{"model": "self-supervised image encoder", "dataset": "crops of objects in photos (Visual Genome)", "train_examples": 61751, "image_size": 48, "crop_scale_min": 0.3, "horizontal_flip": true, "color_jitter": 0.4, "method": "simsiam", "arch": "resnet", "norm": "batchnorm", "activation": "elu", "depths": [2, 2, 3, 2], "kernel_size": 3, "stem": "single", "avg_pool_shortcut": false, "widths": [48, 80, 144, 256], "projector_hidden": 1024, "projector_out": 128, "projector_hidden_layers": 1, "init": "kaiming_normal", "residual_init": "none", "optimizer": "muon", "muon_scale": "spectral", "lr": 0.01, "momentum": 0.95, "nesterov": true, "orthogonalizer": "polar_express", "adamw_lr_other_params": 0.00089, "grad_clip": 0.5, "steps": 22200, "batch_size": 256, "epochs": 92.0, "lr_schedule": "cosine", "final_lr_fraction": 0.01, "warmup_steps": 2220, "weight_decay": 0.05, "adamw_weight_decay_other_params": 0}
Rows from block 6 of a small self-supervised image encoder, named by matrix and row number. Rows with one number belong to one channel. Each number is 200 + 20 x the weight over its row's rms, rounded and kept within 0 to 999. All counts start at 0.
After each channel's rows are labels from the 100 images, of 14848, where the channel reaches its highest value: "place" is the part of the image that holds the peak; "colour at peak" is the nearest of a few named colours to the mean colour under the peak. Only what is clearly more common there than usual is listed. The data: crops of objects in photos (Visual Genome). In brackets: how many of the 100, against the usual share in percent.
# convs0: first 3x3 conv (model.blocks.6.convs.0.weight, 144x144x3x3, each kernel summed), inputs 0-143
# convs1: second 3x3 conv (model.blocks.6.convs.1.weight, 144x144x3x3, transposed, each kernel summed), outputs 0-143

convs0.28,187,197,223,212,170,176,224,202,180,188,232,215,207,218,210,211,221,226,204,203,191,203,206,200,177,181,208,169,209,216,198,216,172,241,200,196,196,217,209,213,212,198,200,179,189,202,202,218,219,217,208,163,193,195,227,182,161,206,215,205,236,193,194,192,210,225,208,216,190,232,253,230,161,198,196,208,205,202,198,209,222,215,190,178,214,229,191,209,160,182,180,160,237,194,184,117,220,221,191,179,198,199,204,181,212,197,202,206,207,175,237,197,194,179,215,170,224,207,217,197,191,216,201,201,187,206,192,200,210,183,231,171,188,233,210,169,225,197,200,178,158,222,195,218
convs1.28,213,209,215,201,237,245,211,224,215,217,224,180,235,198,177,204,201,236,233,172,197,143,186,223,211,202,216,211,192,177,196,203,189,214,229,213,183,210,188,226,167,216,198,204,174,206,227,210,212,228,197,234,198,207,196,168,223,199,206,171,200,177,196,207,232,209,212,196,190,196,216,240,235,199,202,224,203,174,194,190,194,227,193,158,182,210,200,180,224,211,189,170,178,188,209,185,195,171,173,189,228,173,211,171,203,171,233,217,220,229,182,222,240,200,178,187,218,213,169,190,208,218,202,218,195,204,177,237,204,198,195,228,226,191,194,218,176,174,217,210,192,211,205,217
place: centre (79 vs 11.1)
colour at peak: black (30 vs 12.2)

convs0.13,187,235,200,214,200,221,173,215,186,205,192,191,174,202,201,170,201,225,211,223,169,211,186,188,222,213,165,230,205,242,173,215,186,205,205,208,243,203,162,193,211,195,222,155,179,190,175,204,202,190,203,208,196,204,205,212,186,185,184,207,188,201,205,192,206,213,197,199,196,157,170,197,178,199,223,221,191,265,196,213,196,182,212,202,179,218,183,230,184,205,228,203,206,209,215,198,193,222,197,182,194,212,157,231,219,180,236,188,186,170,231,199,184,197,206,221,233,237,187,203,181,182,214,191,184,173,196,192,184,178,202,241,198,177,203,175,198,136,196,178,176,189,178,212
convs1.13,172,210,187,218,192,205,231,181,188,209,215,182,195,190,193,210,169,244,218,179,192,209,210,207,184,226,211,190,212,164,154,160,230,199,208,207,202,195,228,182,202,200,190,193,205,208,210,215,206,214,230,210,224,220,184,192,230,228,204,200,200,255,202,248,211,232,198,197,227,192,225,211,193,191,208,235,211,218,200,205,195,239,195,197,204,169,218,225,201,197,186,199,196,199,210,244,223,186,224,212,189,245,189,208,182,198,241,210,194,208,198,188,224,198,217,201,204,205,210,208,225,226,203,235,199,194,234,210,190,257,175,182,205,168,214,208,171,214,241,185,232,201,187,198
place: centre (56 vs 11.1); top centre (35 vs 11.1)
colour at peak: pink (27 vs 9)

convs0.14,206,199,203,170,270,216,180,203,198,224,184,191,169,206,207,175,199,218,227,190,181,198,202,164,201,229,174,229,202,205,195,198,186,178,186,200,173,195,191,216,240,216,182,207,179,192,148,228,226,183,185,213,221,222,180,215,230,168,204,189,190,176,204,197,182,177,198,190,208,200,182,180,219,208,206,208,215,201,237,203,214,208,214,207,194,224,204,160,197,208,200,211,195,191,186,205,217,235,233,224,238,207,230,216,207,177,171,202,212,178,167,185,184,205,189,162,224,198,217,190,196,197,174,224,180,195,169,195,241,203,192,214,197,162,169,200,192,187,214,168,191,242,199,197
convs1.14,216,184,204,190,200,181,196,186,206,206,185,179,187,178,162,202,199,215,207,202,260,222,204,196,202,215,193,189,202,213,208,213,214,171,201,167,213,184,215,210,223,188,198,185,228,184,179,258,195,197,228,177,231,186,182,216,180,209,242,166,192,190,207,185,188,194,234,242,239,253,180,201,204,215,195,205,259,192,171,196,203,209,221,211,166,212,185,211,201,198,183,205,214,215,207,192,214,209,221,204,185,204,204,210,195,205,176,199,223,227,183,203,180,163,186,193,229,152,201,185,217,183,204,192,222,209,181,231,199,180,220,195,208,237,234,220,213,187,191,193,164,206,190,187
place: top centre (59 vs 11.1); centre (35 vs 11.1)
colour at peak: black (33 vs 12.2)

convs0.90,184,225,206,184,238,229,186,179,207,201,200,196,180,180,189,189,183,183,179,189,206,185,204,220,195,161,200,191,185,181,182,203,202,216,199,199,152,180,209,183,216,183,187,173,222,210,207,190,184,201,193,176,174,191,187,288,204,215,221,217,235,195,198,204,201,212,203,214,182,212,221,175,173,263,207,198,205,175,189,179,189,185,201,159,232,212,205,180,192,195,178,205,209,211,192,166,212,198,180,193,206,212,208,279,184,209,205,202,205,209,202,189,173,197,176,230,189,202,214,253,210,187,191,191,178,205,197,208,187,211,213,200,189,213,198,233,178,202,188,201,186,186,193,185
convs1.90,236,185,134,198,191,205,243,203,202,204,182,154,163,204,199,231,195,239,180,164,169,180,196,197,183,213,221,184,192,189,168,189,204,180,193,205,206,207,218,196,204,217,190,202,188,199,222,205,190,171,180,221,192,213,189,143,187,184,181,189,220,204,225,210,235,196,198,194,202,178,232,193,165,207,214,175,204,188,232,197,205,193,192,196,206,198,220,204,204,180,207,216,177,185,192,235,175,191,205,197,165,197,141,188,228,180,214,191,204,253,187,192,183,200,188,161,201,214,214,199,192,206,198,190,190,198,194,213,218,200,200,152,200,214,169,184,226,204,226,196,189,211,209,198
place: top left (60 vs 11.1)
colour at peak: white (27 vs 4.7)

convs0.36,190,217,204,232,157,231,203,210,193,185,211,196,146,198,206,179,238,205,195,245,221,200,192,184,187,206,179,201,229,192,195,208,197,188,225,198,195,195,211,164,182,231,203,217,196,183,253,204,149,196,199,211,206,169,201,180,183,197,187,195,227,204,156,201,194,225,216,186,184,204,193,194,198,211,201,186,216,183,191,192,215,176,184,192,228,198,207,186,157,186,173,161,221,214,217,200,208,190,208,259,208,205,224,192,260,192,208,203,232,180,183,216,203,180,213,189,185,185,182,187,173,195,204,175,168,228,212,180,222,194,201,208,217,197,192,178,173,184,202,164,199,199,205,196
convs1.36,222,185,219,231,172,209,190,223,192,190,176,185,195,205,204,181,218,264,204,191,189,208,229,214,222,212,203,184,206,205,184,216,204,229,199,195,175,202,202,203,184,158,189,218,193,189,195,201,212,227,210,194,219,208,200,189,232,174,178,196,218,221,201,225,222,230,224,167,214,208,205,204,201,184,205,213,219,205,200,228,178,200,198,203,183,172,202,178,242,220,197,209,181,223,180,226,217,210,196,198,231,194,203,186,202,230,219,237,221,187,208,211,174,197,169,202,139,261,225,232,177,214,229,194,198,171,187,221,188,223,206,157,203,218,197,214,199,207,229,229,219,198,182,226
place: centre (76 vs 11.1)
colour at peak: black (44 vs 12.2)

convs0.140,206,200,220,224,173,202,198,207,178,186,221,200,176,178,212,209,200,221,194,210,187,166,215,220,194,215,206,188,221,192,210,162,186,157,234,188,204,165,198,186,182,196,207,201,198,175,218,213,177,219,147,201,179,167,200,193,177,212,247,217,215,202,186,227,188,195,191,165,202,213,229,189,212,222,198,195,207,187,209,207,178,174,204,211,168,228,198,230,201,246,184,197,190,230,236,200,180,189,178,209,201,203,205,176,223,204,212,197,206,239,198,242,198,210,188,196,227,192,183,200,192,209,190,203,188,132,217,202,219,196,193,208,192,184,164,228,185,151,220,184,205,186,195,165
convs1.140,177,230,212,190,206,199,193,213,192,215,144,202,226,199,225,183,188,213,219,163,181,175,194,192,221,199,217,187,181,214,186,203,180,177,222,177,191,158,190,180,193,198,154,182,187,187,193,224,205,193,206,210,210,155,144,187,216,177,179,169,201,228,189,207,193,190,220,241,204,213,188,215,190,202,208,184,211,197,200,195,166,186,173,172,198,173,245,175,221,184,193,194,180,166,191,211,210,195,194,188,204,226,243,237,187,203,218,216,192,204,183,185,221,155,199,172,212,202,226,173,192,221,189,161,176,199,182,182,203,203,212,180,213,223,181,203,193,197,192,214,208,207,173,176
place: bottom centre (71 vs 11.1)
colour at peak: pink (27 vs 9)

convs0.52,206,172,211,201,172,181,192,226,179,185,217,203,233,201,175,189,210,151,195,214,202,223,192,218,237,198,202,207,202,126,203,227,226,221,210,196,199,215,188,193,175,164,170,181,223,203,177,208,201,206,143,231,196,198,183,186,207,191,210,204,167,200,213,169,160,180,186,203,195,171,205,199,175,144,184,218,200,214,192,182,178,201,160,183,225,210,217,204,193,209,217,213,187,196,193,229,169,218,205,208,199,188,207,174,185,219,208,204,200,188,230,185,182,178,167,219,211,213,177,178,211,208,213,206,173,197,239,218,209,175,191,191,195,191,213,169,205,195,199,217,193,175,190,179
convs1.52,242,201,205,222,200,178,180,176,182,201,194,172,213,200,204,202,199,198,210,189,235,211,193,161,219,240,208,213,193,179,204,192,214,213,200,230,184,234,182,245,218,174,208,190,212,255,203,187,223,198,199,186,235,205,193,201,193,183,209,202,255,202,224,209,228,194,222,214,201,204,203,180,207,215,195,189,219,207,207,179,206,214,178,216,196,231,183,203,230,193,194,194,192,170,195,200,236,211,164,177,155,174,218,181,216,187,208,170,206,251,207,225,232,189,234,213,211,199,210,185,228,193,202,234,209,202,194,198,195,227,230,197,208,228,208,169,230,189,215,190,180,230,212,175
place: centre (67 vs 11.1)
colour at peak: grey (61 vs 35.5)

convs0.136,176,163,210,201,186,232,201,172,160,208,194,206,196,231,174,157,159,175,233,210,224,184,197,199,206,151,212,207,218,216,215,203,196,197,218,208,201,156,180,229,203,239,175,231,234,197,210,193,216,209,209,229,173,169,206,172,209,186,207,206,200,207,200,185,180,173,180,211,195,224,197,179,204,154,205,187,190,186,192,175,153,187,201,209,229,204,182,191,217,198,189,238,205,184,178,222,177,199,199,199,231,177,216,155,199,216,199,187,205,166,186,211,206,195,201,184,186,214,186,164,214,187,193,229,206,162,182,177,203,219,204,217,207,199,211,193,209,198,231,213,195,193,189,233
convs1.136,231,193,234,186,203,167,230,216,165,189,198,209,198,199,198,174,192,201,227,174,195,215,214,191,206,215,189,196,168,218,177,203,205,232,184,207,200,166,209,197,166,198,183,224,204,188,220,162,205,181,191,231,232,171,195,182,166,208,183,211,221,224,196,209,180,183,224,202,219,204,243,220,191,175,194,226,182,200,208,174,182,231,213,233,201,201,166,194,185,186,212,236,223,234,205,190,201,199,225,171,193,173,222,169,181,218,180,167,260,202,193,215,169,212,194,172,174,177,221,190,202,190,211,199,196,212,214,164,218,223,199,209,194,235,197,186,201,220,212,196,212,202,237,190
place: bottom centre (46 vs 11.1); centre (43 vs 11.1)
colour at peak: black (41 vs 12.2)

convs0.106,182,206,189,262,188,196,178,214,194,172,207,187,167,184,164,181,206,201,187,210,178,252,181,211,218,163,190,202,192,167,162,225,159,207,201,202,213,183,173,185,198,198,185,189,211,210,229,220,191,210,197,202,199,197,186,239,162,204,173,218,177,221,185,191,184,183,190,190,192,207,203,180,177,241,217,193,198,183,197,176,188,211,197,173,212,208,174,216,196,230,177,193,202,206,218,202,184,213,198,216,190,148,199,250,254,194,212,210,223,172,216,188,181,191,172,208,184,216,208,186,212,181,188,192,197,186,217,183,207,182,183,187,185,197,180,188,188,162,162,185,215,204,177,197
convs1.106,224,159,151,216,205,220,217,192,194,184,198,205,179,213,174,208,195,231,221,219,204,213,181,186,198,209,219,189,236,151,151,175,216,210,216,196,226,222,204,200,210,215,193,205,196,185,202,195,173,220,163,247,204,203,212,197,208,191,178,227,216,203,229,233,238,187,186,198,200,207,219,210,217,190,225,232,181,234,210,230,197,213,180,210,207,200,179,215,240,208,225,217,192,220,211,242,212,231,228,193,185,170,178,178,224,206,212,198,184,213,188,190,199,191,225,201,173,231,176,221,206,188,193,206,202,175,236,210,204,195,205,160,196,203,157,183,208,198,212,211,208,183,210,227
place: middle right (52 vs 11.1)
colour at peak: pink (25 vs 9)

convs0.2,203,197,221,191,214,181,187,220,200,191,164,204,222,193,209,182,204,185,209,225,176,171,238,160,188,198,197,183,204,221,191,209,183,185,213,204,212,209,190,205,245,167,209,210,162,222,197,193,212,182,217,226,189,216,212,187,196,196,236,216,144,206,180,202,209,177,184,197,252,177,188,202,207,242,221,180,166,199,172,224,208,214,226,190,209,244,205,237,205,204,207,199,226,188,212,201,203,182,218,187,187,201,200,214,225,203,113,189,223,190,218,217,190,215,189,193,196,223,210,208,214,204,146,207,186,230,208,191,173,227,198,197,207,203,195,213,194,185,189,198,193,207,204,196
convs1.2,218,151,206,187,196,211,236,177,195,223,192,172,183,200,177,215,189,195,249,183,183,180,212,192,183,152,222,212,222,202,196,194,208,211,230,213,192,199,219,214,215,189,189,214,201,208,238,194,201,193,186,215,253,230,220,218,191,191,202,225,204,236,218,215,195,211,215,225,206,194,204,228,199,206,205,198,189,229,214,205,195,172,193,221,183,223,214,175,219,196,183,252,189,191,221,205,181,171,197,189,180,203,177,204,187,192,175,194,199,174,177,180,204,219,210,175,223,231,168,207,221,205,225,164,183,210,184,193,212,189,248,191,188,232,224,212,215,172,220,249,205,189,227,181
place: centre (62 vs 11.1); top centre (27 vs 11.1)
colour at peak: pink (28 vs 9)

convs0.32,172,182,214,188,190,182,183,234,189,204,194,214,201,222,220,153,244,205,205,205,194,221,202,176,207,220,183,195,180,187,171,221,214,208,206,188,207,196,196,230,214,160,196,196,211,170,195,220,168,200,206,200,213,184,175,234,201,207,202,233,157,206,235,163,207,192,204,206,225,224,193,190,174,172,206,199,205,181,184,192,226,210,185,200,203,214,210,185,216,217,198,195,192,204,197,227,224,214,172,183,199,196,172,213,209,215,183,180,181,148,206,172,191,176,142,203,197,222,196,171,235,187,197,196,171,200,246,195,227,199,208,230,171,176,204,217,170,221,191,223,192,158,181,197
convs1.32,210,207,189,207,190,216,136,181,189,196,210,214,202,189,221,219,159,204,190,237,180,189,207,194,190,236,208,196,199,165,226,195,202,195,190,195,162,198,177,200,186,239,168,202,174,191,211,189,199,199,177,204,206,229,214,170,219,198,211,210,190,208,208,203,288,214,230,169,188,202,211,199,249,213,193,189,192,215,200,197,238,233,183,195,212,223,237,187,181,188,215,180,202,196,174,191,190,200,211,220,205,169,209,244,194,216,217,200,199,196,206,192,197,202,219,214,209,217,205,217,191,222,214,176,189,154,187,194,193,195,205,223,230,199,207,163,230,187,202,221,187,216,217,193
place: middle left (38 vs 11.1); centre (33 vs 11.1)
colour at peak: pink (32 vs 9)

convs0.85,223,187,239,233,222,201,212,175,246,199,230,207,203,201,196,198,193,191,245,181,203,189,206,210,189,175,190,188,185,255,206,192,210,185,185,193,214,183,176,163,223,208,209,191,199,217,175,202,184,201,196,170,195,175,191,141,199,205,224,200,215,181,202,217,214,207,194,222,206,180,214,205,195,140,198,215,224,190,194,222,207,224,177,160,199,227,174,191,188,197,181,207,212,217,189,203,180,210,213,222,196,216,200,135,182,193,192,199,193,188,207,212,197,192,247,209,230,202,217,213,206,213,180,184,178,197,212,186,217,160,166,212,183,226,202,195,189,182,230,219,183,195,209,164
convs1.85,202,173,198,224,176,208,205,207,193,195,176,190,188,177,207,191,190,223,191,199,190,241,212,213,205,203,210,202,175,193,190,215,187,180,202,209,237,198,216,188,196,223,191,168,222,184,240,189,216,210,201,218,187,205,191,196,216,209,184,201,200,201,209,193,164,207,209,190,205,179,208,213,205,113,195,170,234,191,198,214,192,177,211,187,184,219,222,181,203,174,200,190,166,219,187,184,205,207,181,213,193,187,227,129,184,183,217,211,224,227,178,223,208,196,153,187,164,170,177,210,183,177,193,194,238,229,184,190,201,178,212,194,191,183,211,184,212,205,184,190,210,186,232,148
place: centre (62 vs 11.1); bottom centre (30 vs 11.1)
colour at peak: black (30 vs 12.2)

convs0.109,203,203,186,193,211,234,159,214,184,199,156,195,202,206,205,204,202,228,208,204,202,225,219,167,215,219,195,193,166,223,179,233,181,161,229,218,167,159,224,210,224,227,175,187,215,205,207,218,177,163,180,200,221,204,203,216,198,200,189,191,215,185,204,159,200,195,171,200,222,199,237,189,200,225,213,192,142,222,209,197,224,164,197,197,168,176,209,186,247,187,196,186,188,192,193,190,212,217,230,189,191,220,208,225,185,153,209,179,209,211,214,220,187,199,225,199,192,212,211,210,211,188,185,217,210,218,168,204,186,191,209,204,216,170,229,175,199,212,207,165,210,200,237,221
convs1.109,155,211,219,185,223,219,209,208,181,187,219,206,229,191,195,225,216,208,167,229,180,215,218,230,205,195,187,194,175,190,190,176,191,244,191,166,155,209,177,204,218,225,229,215,168,164,169,192,201,203,203,197,184,193,160,172,207,188,227,189,196,199,184,213,200,176,183,222,160,180,230,227,183,188,180,214,184,176,199,181,202,195,204,189,240,208,182,222,208,176,209,199,182,156,190,157,209,167,200,209,215,196,220,186,193,209,189,204,180,187,208,189,167,224,180,196,170,217,170,201,200,181,235,179,192,180,217,178,205,207,217,196,166,203,211,183,180,177,193,186,179,208,173,198
place: top centre (65 vs 11.1); top right (28 vs 11.1)
colour at peak: black (35 vs 12.2)

convs0.92,204,148,187,239,238,187,167,206,202,196,207,191,200,208,178,201,211,203,169,176,202,205,173,180,222,200,203,203,226,180,183,232,191,220,177,196,197,175,183,228,216,156,195,232,196,192,224,212,185,224,165,190,207,180,203,226,257,222,193,220,215,187,230,186,189,187,207,219,229,183,203,195,159,215,187,194,177,214,175,204,198,172,172,188,204,238,191,226,182,174,207,207,162,193,219,186,187,204,197,228,184,213,165,193,158,196,196,214,189,188,200,204,210,174,172,160,242,198,221,233,197,197,213,195,177,207,207,199,203,192,204,198,188,217,188,195,193,203,218,189,170,169,177,196
convs1.92,182,179,207,247,219,210,185,210,210,199,182,215,194,215,185,178,193,198,230,222,169,207,181,202,198,203,178,181,237,195,242,210,210,166,183,144,205,198,172,199,196,196,182,181,197,164,217,214,204,198,208,189,203,224,233,185,216,175,203,163,208,201,180,214,203,189,186,182,197,212,204,174,215,167,194,175,194,179,211,203,178,177,163,181,205,187,172,203,193,208,222,210,184,212,162,198,203,199,205,192,193,219,161,231,285,203,185,176,180,196,201,218,202,206,203,206,188,211,189,208,181,187,180,207,216,204,230,188,196,187,180,163,185,162,174,160,223,185,202,207,195,215,219,205
place: middle left (51 vs 11.1)
colour at peak: pink (26 vs 9)

convs0.103,197,220,226,228,195,237,186,232,219,181,215,220,156,229,198,175,221,201,191,217,175,216,207,199,206,233,156,183,194,200,243,209,199,203,159,214,229,186,197,188,203,233,198,190,194,201,174,189,185,196,200,209,196,191,208,195,221,189,182,197,161,227,220,209,198,199,192,218,188,230,161,229,203,180,214,170,165,201,227,181,185,178,208,196,209,202,218,227,209,230,185,202,207,193,203,176,215,221,212,193,217,186,180,180,219,209,176,205,207,199,204,180,190,195,217,212,191,247,202,155,167,188,188,204,209,188,205,195,187,197,188,152,236,217,198,199,203,164,186,209,204,163,171,248
convs1.103,228,194,214,232,236,195,201,178,185,186,207,188,220,196,201,172,191,177,165,181,135,157,204,170,189,224,216,191,179,186,209,184,192,186,189,170,226,165,229,229,185,193,155,198,194,218,197,201,203,191,208,179,197,232,193,184,199,164,218,194,205,187,202,162,189,184,179,191,206,221,210,192,157,214,180,211,151,203,203,195,174,190,180,204,221,191,213,214,156,188,215,196,187,201,193,167,188,188,202,208,207,200,202,163,212,186,168,196,188,155,230,227,170,224,191,191,217,198,230,226,208,202,221,187,188,197,208,198,219,217,205,164,179,197,194,196,211,204,195,205,228,228,189,204
place: top centre (52 vs 11.1)
colour at peak: black (39 vs 12.2)

convs0.93,205,234,181,192,201,219,197,226,151,210,192,188,165,220,187,180,228,182,204,204,216,204,180,184,188,164,179,208,190,194,244,202,183,176,195,186,207,193,202,182,209,210,197,170,216,178,217,207,170,196,205,226,191,196,185,188,177,210,187,232,171,215,153,211,245,211,185,224,179,171,201,187,212,174,233,149,191,201,168,185,189,214,199,221,229,187,185,171,160,189,167,199,217,206,208,220,190,176,235,194,192,199,193,182,193,158,183,183,185,177,219,231,172,183,219,210,184,208,189,200,179,205,212,173,216,208,225,189,224,209,195,171,187,233,213,205,206,205,201,174,199,181,195,230
convs1.93,203,203,219,198,182,189,180,187,194,194,214,189,196,183,209,211,187,223,232,203,173,190,211,168,210,216,190,186,183,238,194,222,228,223,239,198,168,203,203,189,205,223,201,207,194,236,228,175,211,196,245,180,191,183,204,230,227,227,195,246,213,212,218,212,211,207,237,181,201,197,166,201,244,197,184,183,228,207,196,184,148,207,197,212,190,182,262,181,192,195,232,192,204,232,194,196,180,203,212,200,202,182,208,191,172,220,240,160,219,184,228,185,195,190,206,190,182,192,211,209,201,210,192,197,207,190,194,197,205,209,231,220,229,215,232,185,184,203,194,253,233,210,188,219
place: centre (63 vs 11.1)
colour at peak: black (30 vs 12.2)

convs0.142,215,195,204,160,203,212,218,194,160,220,195,188,199,162,194,178,196,208,222,202,182,175,204,192,210,173,213,191,212,156,190,181,180,177,197,201,173,235,211,180,223,174,189,204,199,213,186,197,211,182,178,184,167,192,173,243,219,199,203,231,185,190,218,206,202,184,200,190,213,197,223,164,191,251,196,174,197,183,203,208,195,222,177,211,162,257,183,178,170,197,188,190,188,192,193,201,243,186,207,222,187,204,178,237,189,176,200,201,190,185,187,221,208,209,193,207,206,154,174,245,200,239,216,216,183,217,183,187,213,228,186,202,202,160,203,225,199,191,215,210,214,179,192,177
convs1.142,191,194,183,203,192,239,213,177,237,209,201,168,173,231,194,227,220,241,250,207,186,205,190,195,187,211,184,215,243,186,203,185,210,222,221,215,185,203,151,171,214,191,194,207,181,235,221,188,166,210,182,216,221,204,225,194,222,203,174,212,213,197,213,203,187,213,169,215,200,187,195,220,185,211,237,169,180,209,212,178,213,188,204,179,200,211,183,221,240,184,196,212,183,197,195,224,182,197,179,185,180,196,170,221,218,187,186,178,180,219,182,194,229,193,190,178,240,230,194,146,190,207,212,181,189,188,179,181,205,169,227,163,180,188,211,176,198,172,198,202,203,209,205,228
place: bottom left (43 vs 11.1); bottom centre (33 vs 11.1)
colour at peak: white (29 vs 4.7)

convs0.98,157,199,165,171,216,181,205,255,195,182,209,193,178,204,216,226,197,204,225,210,156,207,190,210,214,236,159,228,226,175,191,190,194,197,195,204,197,186,208,222,207,203,213,194,178,209,161,216,174,169,237,167,174,224,196,210,197,204,184,203,189,188,224,206,242,183,201,218,199,191,173,187,188,180,184,195,224,198,219,189,210,195,222,205,214,209,185,207,214,204,196,186,226,205,188,187,204,249,185,205,195,188,154,183,234,191,155,201,199,207,178,192,176,209,182,225,195,180,223,200,217,192,200,182,164,169,211,243,198,219,194,195,193,187,201,182,154,183,217,230,226,204,192,199
convs1.98,205,163,169,159,160,208,205,170,214,202,190,218,195,205,163,175,190,205,186,238,194,142,191,208,177,182,184,172,203,188,199,231,185,179,187,184,187,202,190,210,199,209,173,203,226,201,229,195,199,216,193,196,219,210,240,207,155,210,201,170,193,209,182,206,169,181,202,214,205,178,191,196,222,217,183,187,213,210,168,197,195,191,200,200,207,156,224,246,165,180,187,189,220,176,183,201,214,179,186,192,215,177,191,259,182,207,204,187,181,182,211,179,172,207,207,157,216,206,173,198,213,209,220,201,207,222,176,172,195,164,209,225,207,215,187,190,208,177,195,177,180,196,194,211
place: top centre (53 vs 11.1)
colour at peak: pink (28 vs 9)

convs0.6,177,218,198,159,254,240,211,200,203,203,197,178,179,205,195,203,215,180,222,223,179,218,206,173,230,226,181,215,180,215,189,227,188,242,217,189,215,173,190,206,232,235,160,182,178,187,181,201,204,164,181,201,206,197,226,224,221,181,200,181,172,204,211,210,192,210,163,218,231,234,174,176,202,206,247,207,212,192,200,197,184,199,173,192,203,164,213,187,223,200,192,203,172,183,222,207,197,209,213,183,201,202,228,208,169,185,214,188,214,177,219,222,197,192,204,182,221,214,221,204,224,170,223,205,216,197,158,193,191,198,166,204,192,170,201,202,216,215,177,198,204,218,205,248
convs1.6,200,205,221,199,193,197,201,198,201,175,172,187,205,192,228,192,160,223,184,213,205,203,170,205,191,205,215,198,179,223,188,198,201,187,192,163,194,180,204,217,205,198,199,218,199,177,172,265,201,213,225,199,204,216,159,204,198,170,179,190,208,175,198,189,199,169,245,213,237,252,206,218,220,226,156,186,220,179,208,199,193,198,220,227,243,206,214,185,184,225,192,229,232,200,225,193,196,166,195,190,185,220,191,223,179,171,186,203,197,190,164,195,191,187,214,198,187,183,203,178,190,182,177,201,211,171,187,207,226,180,240,181,189,205,209,212,225,174,240,188,218,171,166,191
place: top centre (71 vs 11.1)
colour at peak: black (45 vs 12.2)

convs0.102,200,168,192,218,231,178,207,220,221,176,242,190,181,192,192,182,179,220,176,226,196,223,169,192,183,188,187,216,212,190,200,187,230,228,188,203,163,178,205,220,180,240,197,161,224,196,166,174,217,202,190,207,199,191,187,235,208,173,193,198,180,188,245,199,188,162,224,205,173,218,180,208,201,224,202,212,193,208,204,211,163,202,174,189,207,235,245,229,195,222,191,206,204,197,226,200,209,194,195,228,202,204,205,233,200,203,218,179,181,220,210,194,186,185,228,146,179,228,215,212,179,219,238,177,196,246,172,207,191,208,214,211,209,181,210,202,198,180,183,180,179,190,189,199
convs1.102,204,233,180,198,230,210,188,204,171,193,181,189,189,194,174,199,201,205,178,211,187,206,231,191,212,197,193,183,220,176,212,207,158,207,185,170,154,179,192,174,201,149,220,180,207,211,196,187,191,187,216,198,197,180,242,177,200,187,229,154,209,210,162,223,172,197,176,184,170,194,216,200,145,190,182,211,175,217,202,204,209,224,207,199,172,175,209,202,199,203,201,177,180,145,182,201,204,211,209,208,197,216,211,198,232,198,209,188,180,184,202,239,193,232,160,184,205,182,185,175,223,203,220,175,203,226,231,204,183,177,215,196,221,206,241,194,192,186,216,199,171,209,196,224
place: top centre (63 vs 11.1)
colour at peak: pink (25 vs 9)

convs0.104,191,185,181,188,195,203,245,173,209,181,214,196,213,185,173,220,209,228,197,203,175,188,179,183,196,170,184,213,229,183,198,183,206,187,193,194,218,191,176,176,217,194,196,256,211,176,228,229,185,204,184,185,179,184,180,186,215,196,215,189,160,193,215,183,163,184,210,217,169,205,234,236,187,205,167,203,216,197,198,192,180,210,198,203,200,203,185,159,211,225,175,174,223,187,164,175,195,212,224,221,210,216,227,179,165,229,185,198,209,166,211,204,231,160,211,193,174,203,176,202,194,234,178,199,170,203,236,212,232,189,199,212,186,195,191,182,166,227,205,209,190,237,214,179
convs1.104,194,209,184,211,187,195,197,209,225,205,195,225,221,213,228,239,213,164,183,249,191,201,208,204,218,186,200,192,258,202,193,211,180,170,240,225,199,198,230,157,188,189,195,179,214,174,170,174,189,200,220,185,199,222,233,255,200,192,192,179,211,198,198,216,206,218,218,196,214,189,186,184,217,190,220,198,189,233,210,159,171,208,205,174,215,244,220,203,214,188,227,192,212,190,237,175,201,208,147,179,217,172,197,226,199,212,212,205,221,209,169,205,206,208,208,193,167,212,203,189,221,189,228,218,209,195,187,210,183,168,210,227,190,215,188,200,170,219,217,213,189,179,190,221
place: bottom centre (64 vs 11.1)
colour at peak: black (45 vs 12.2)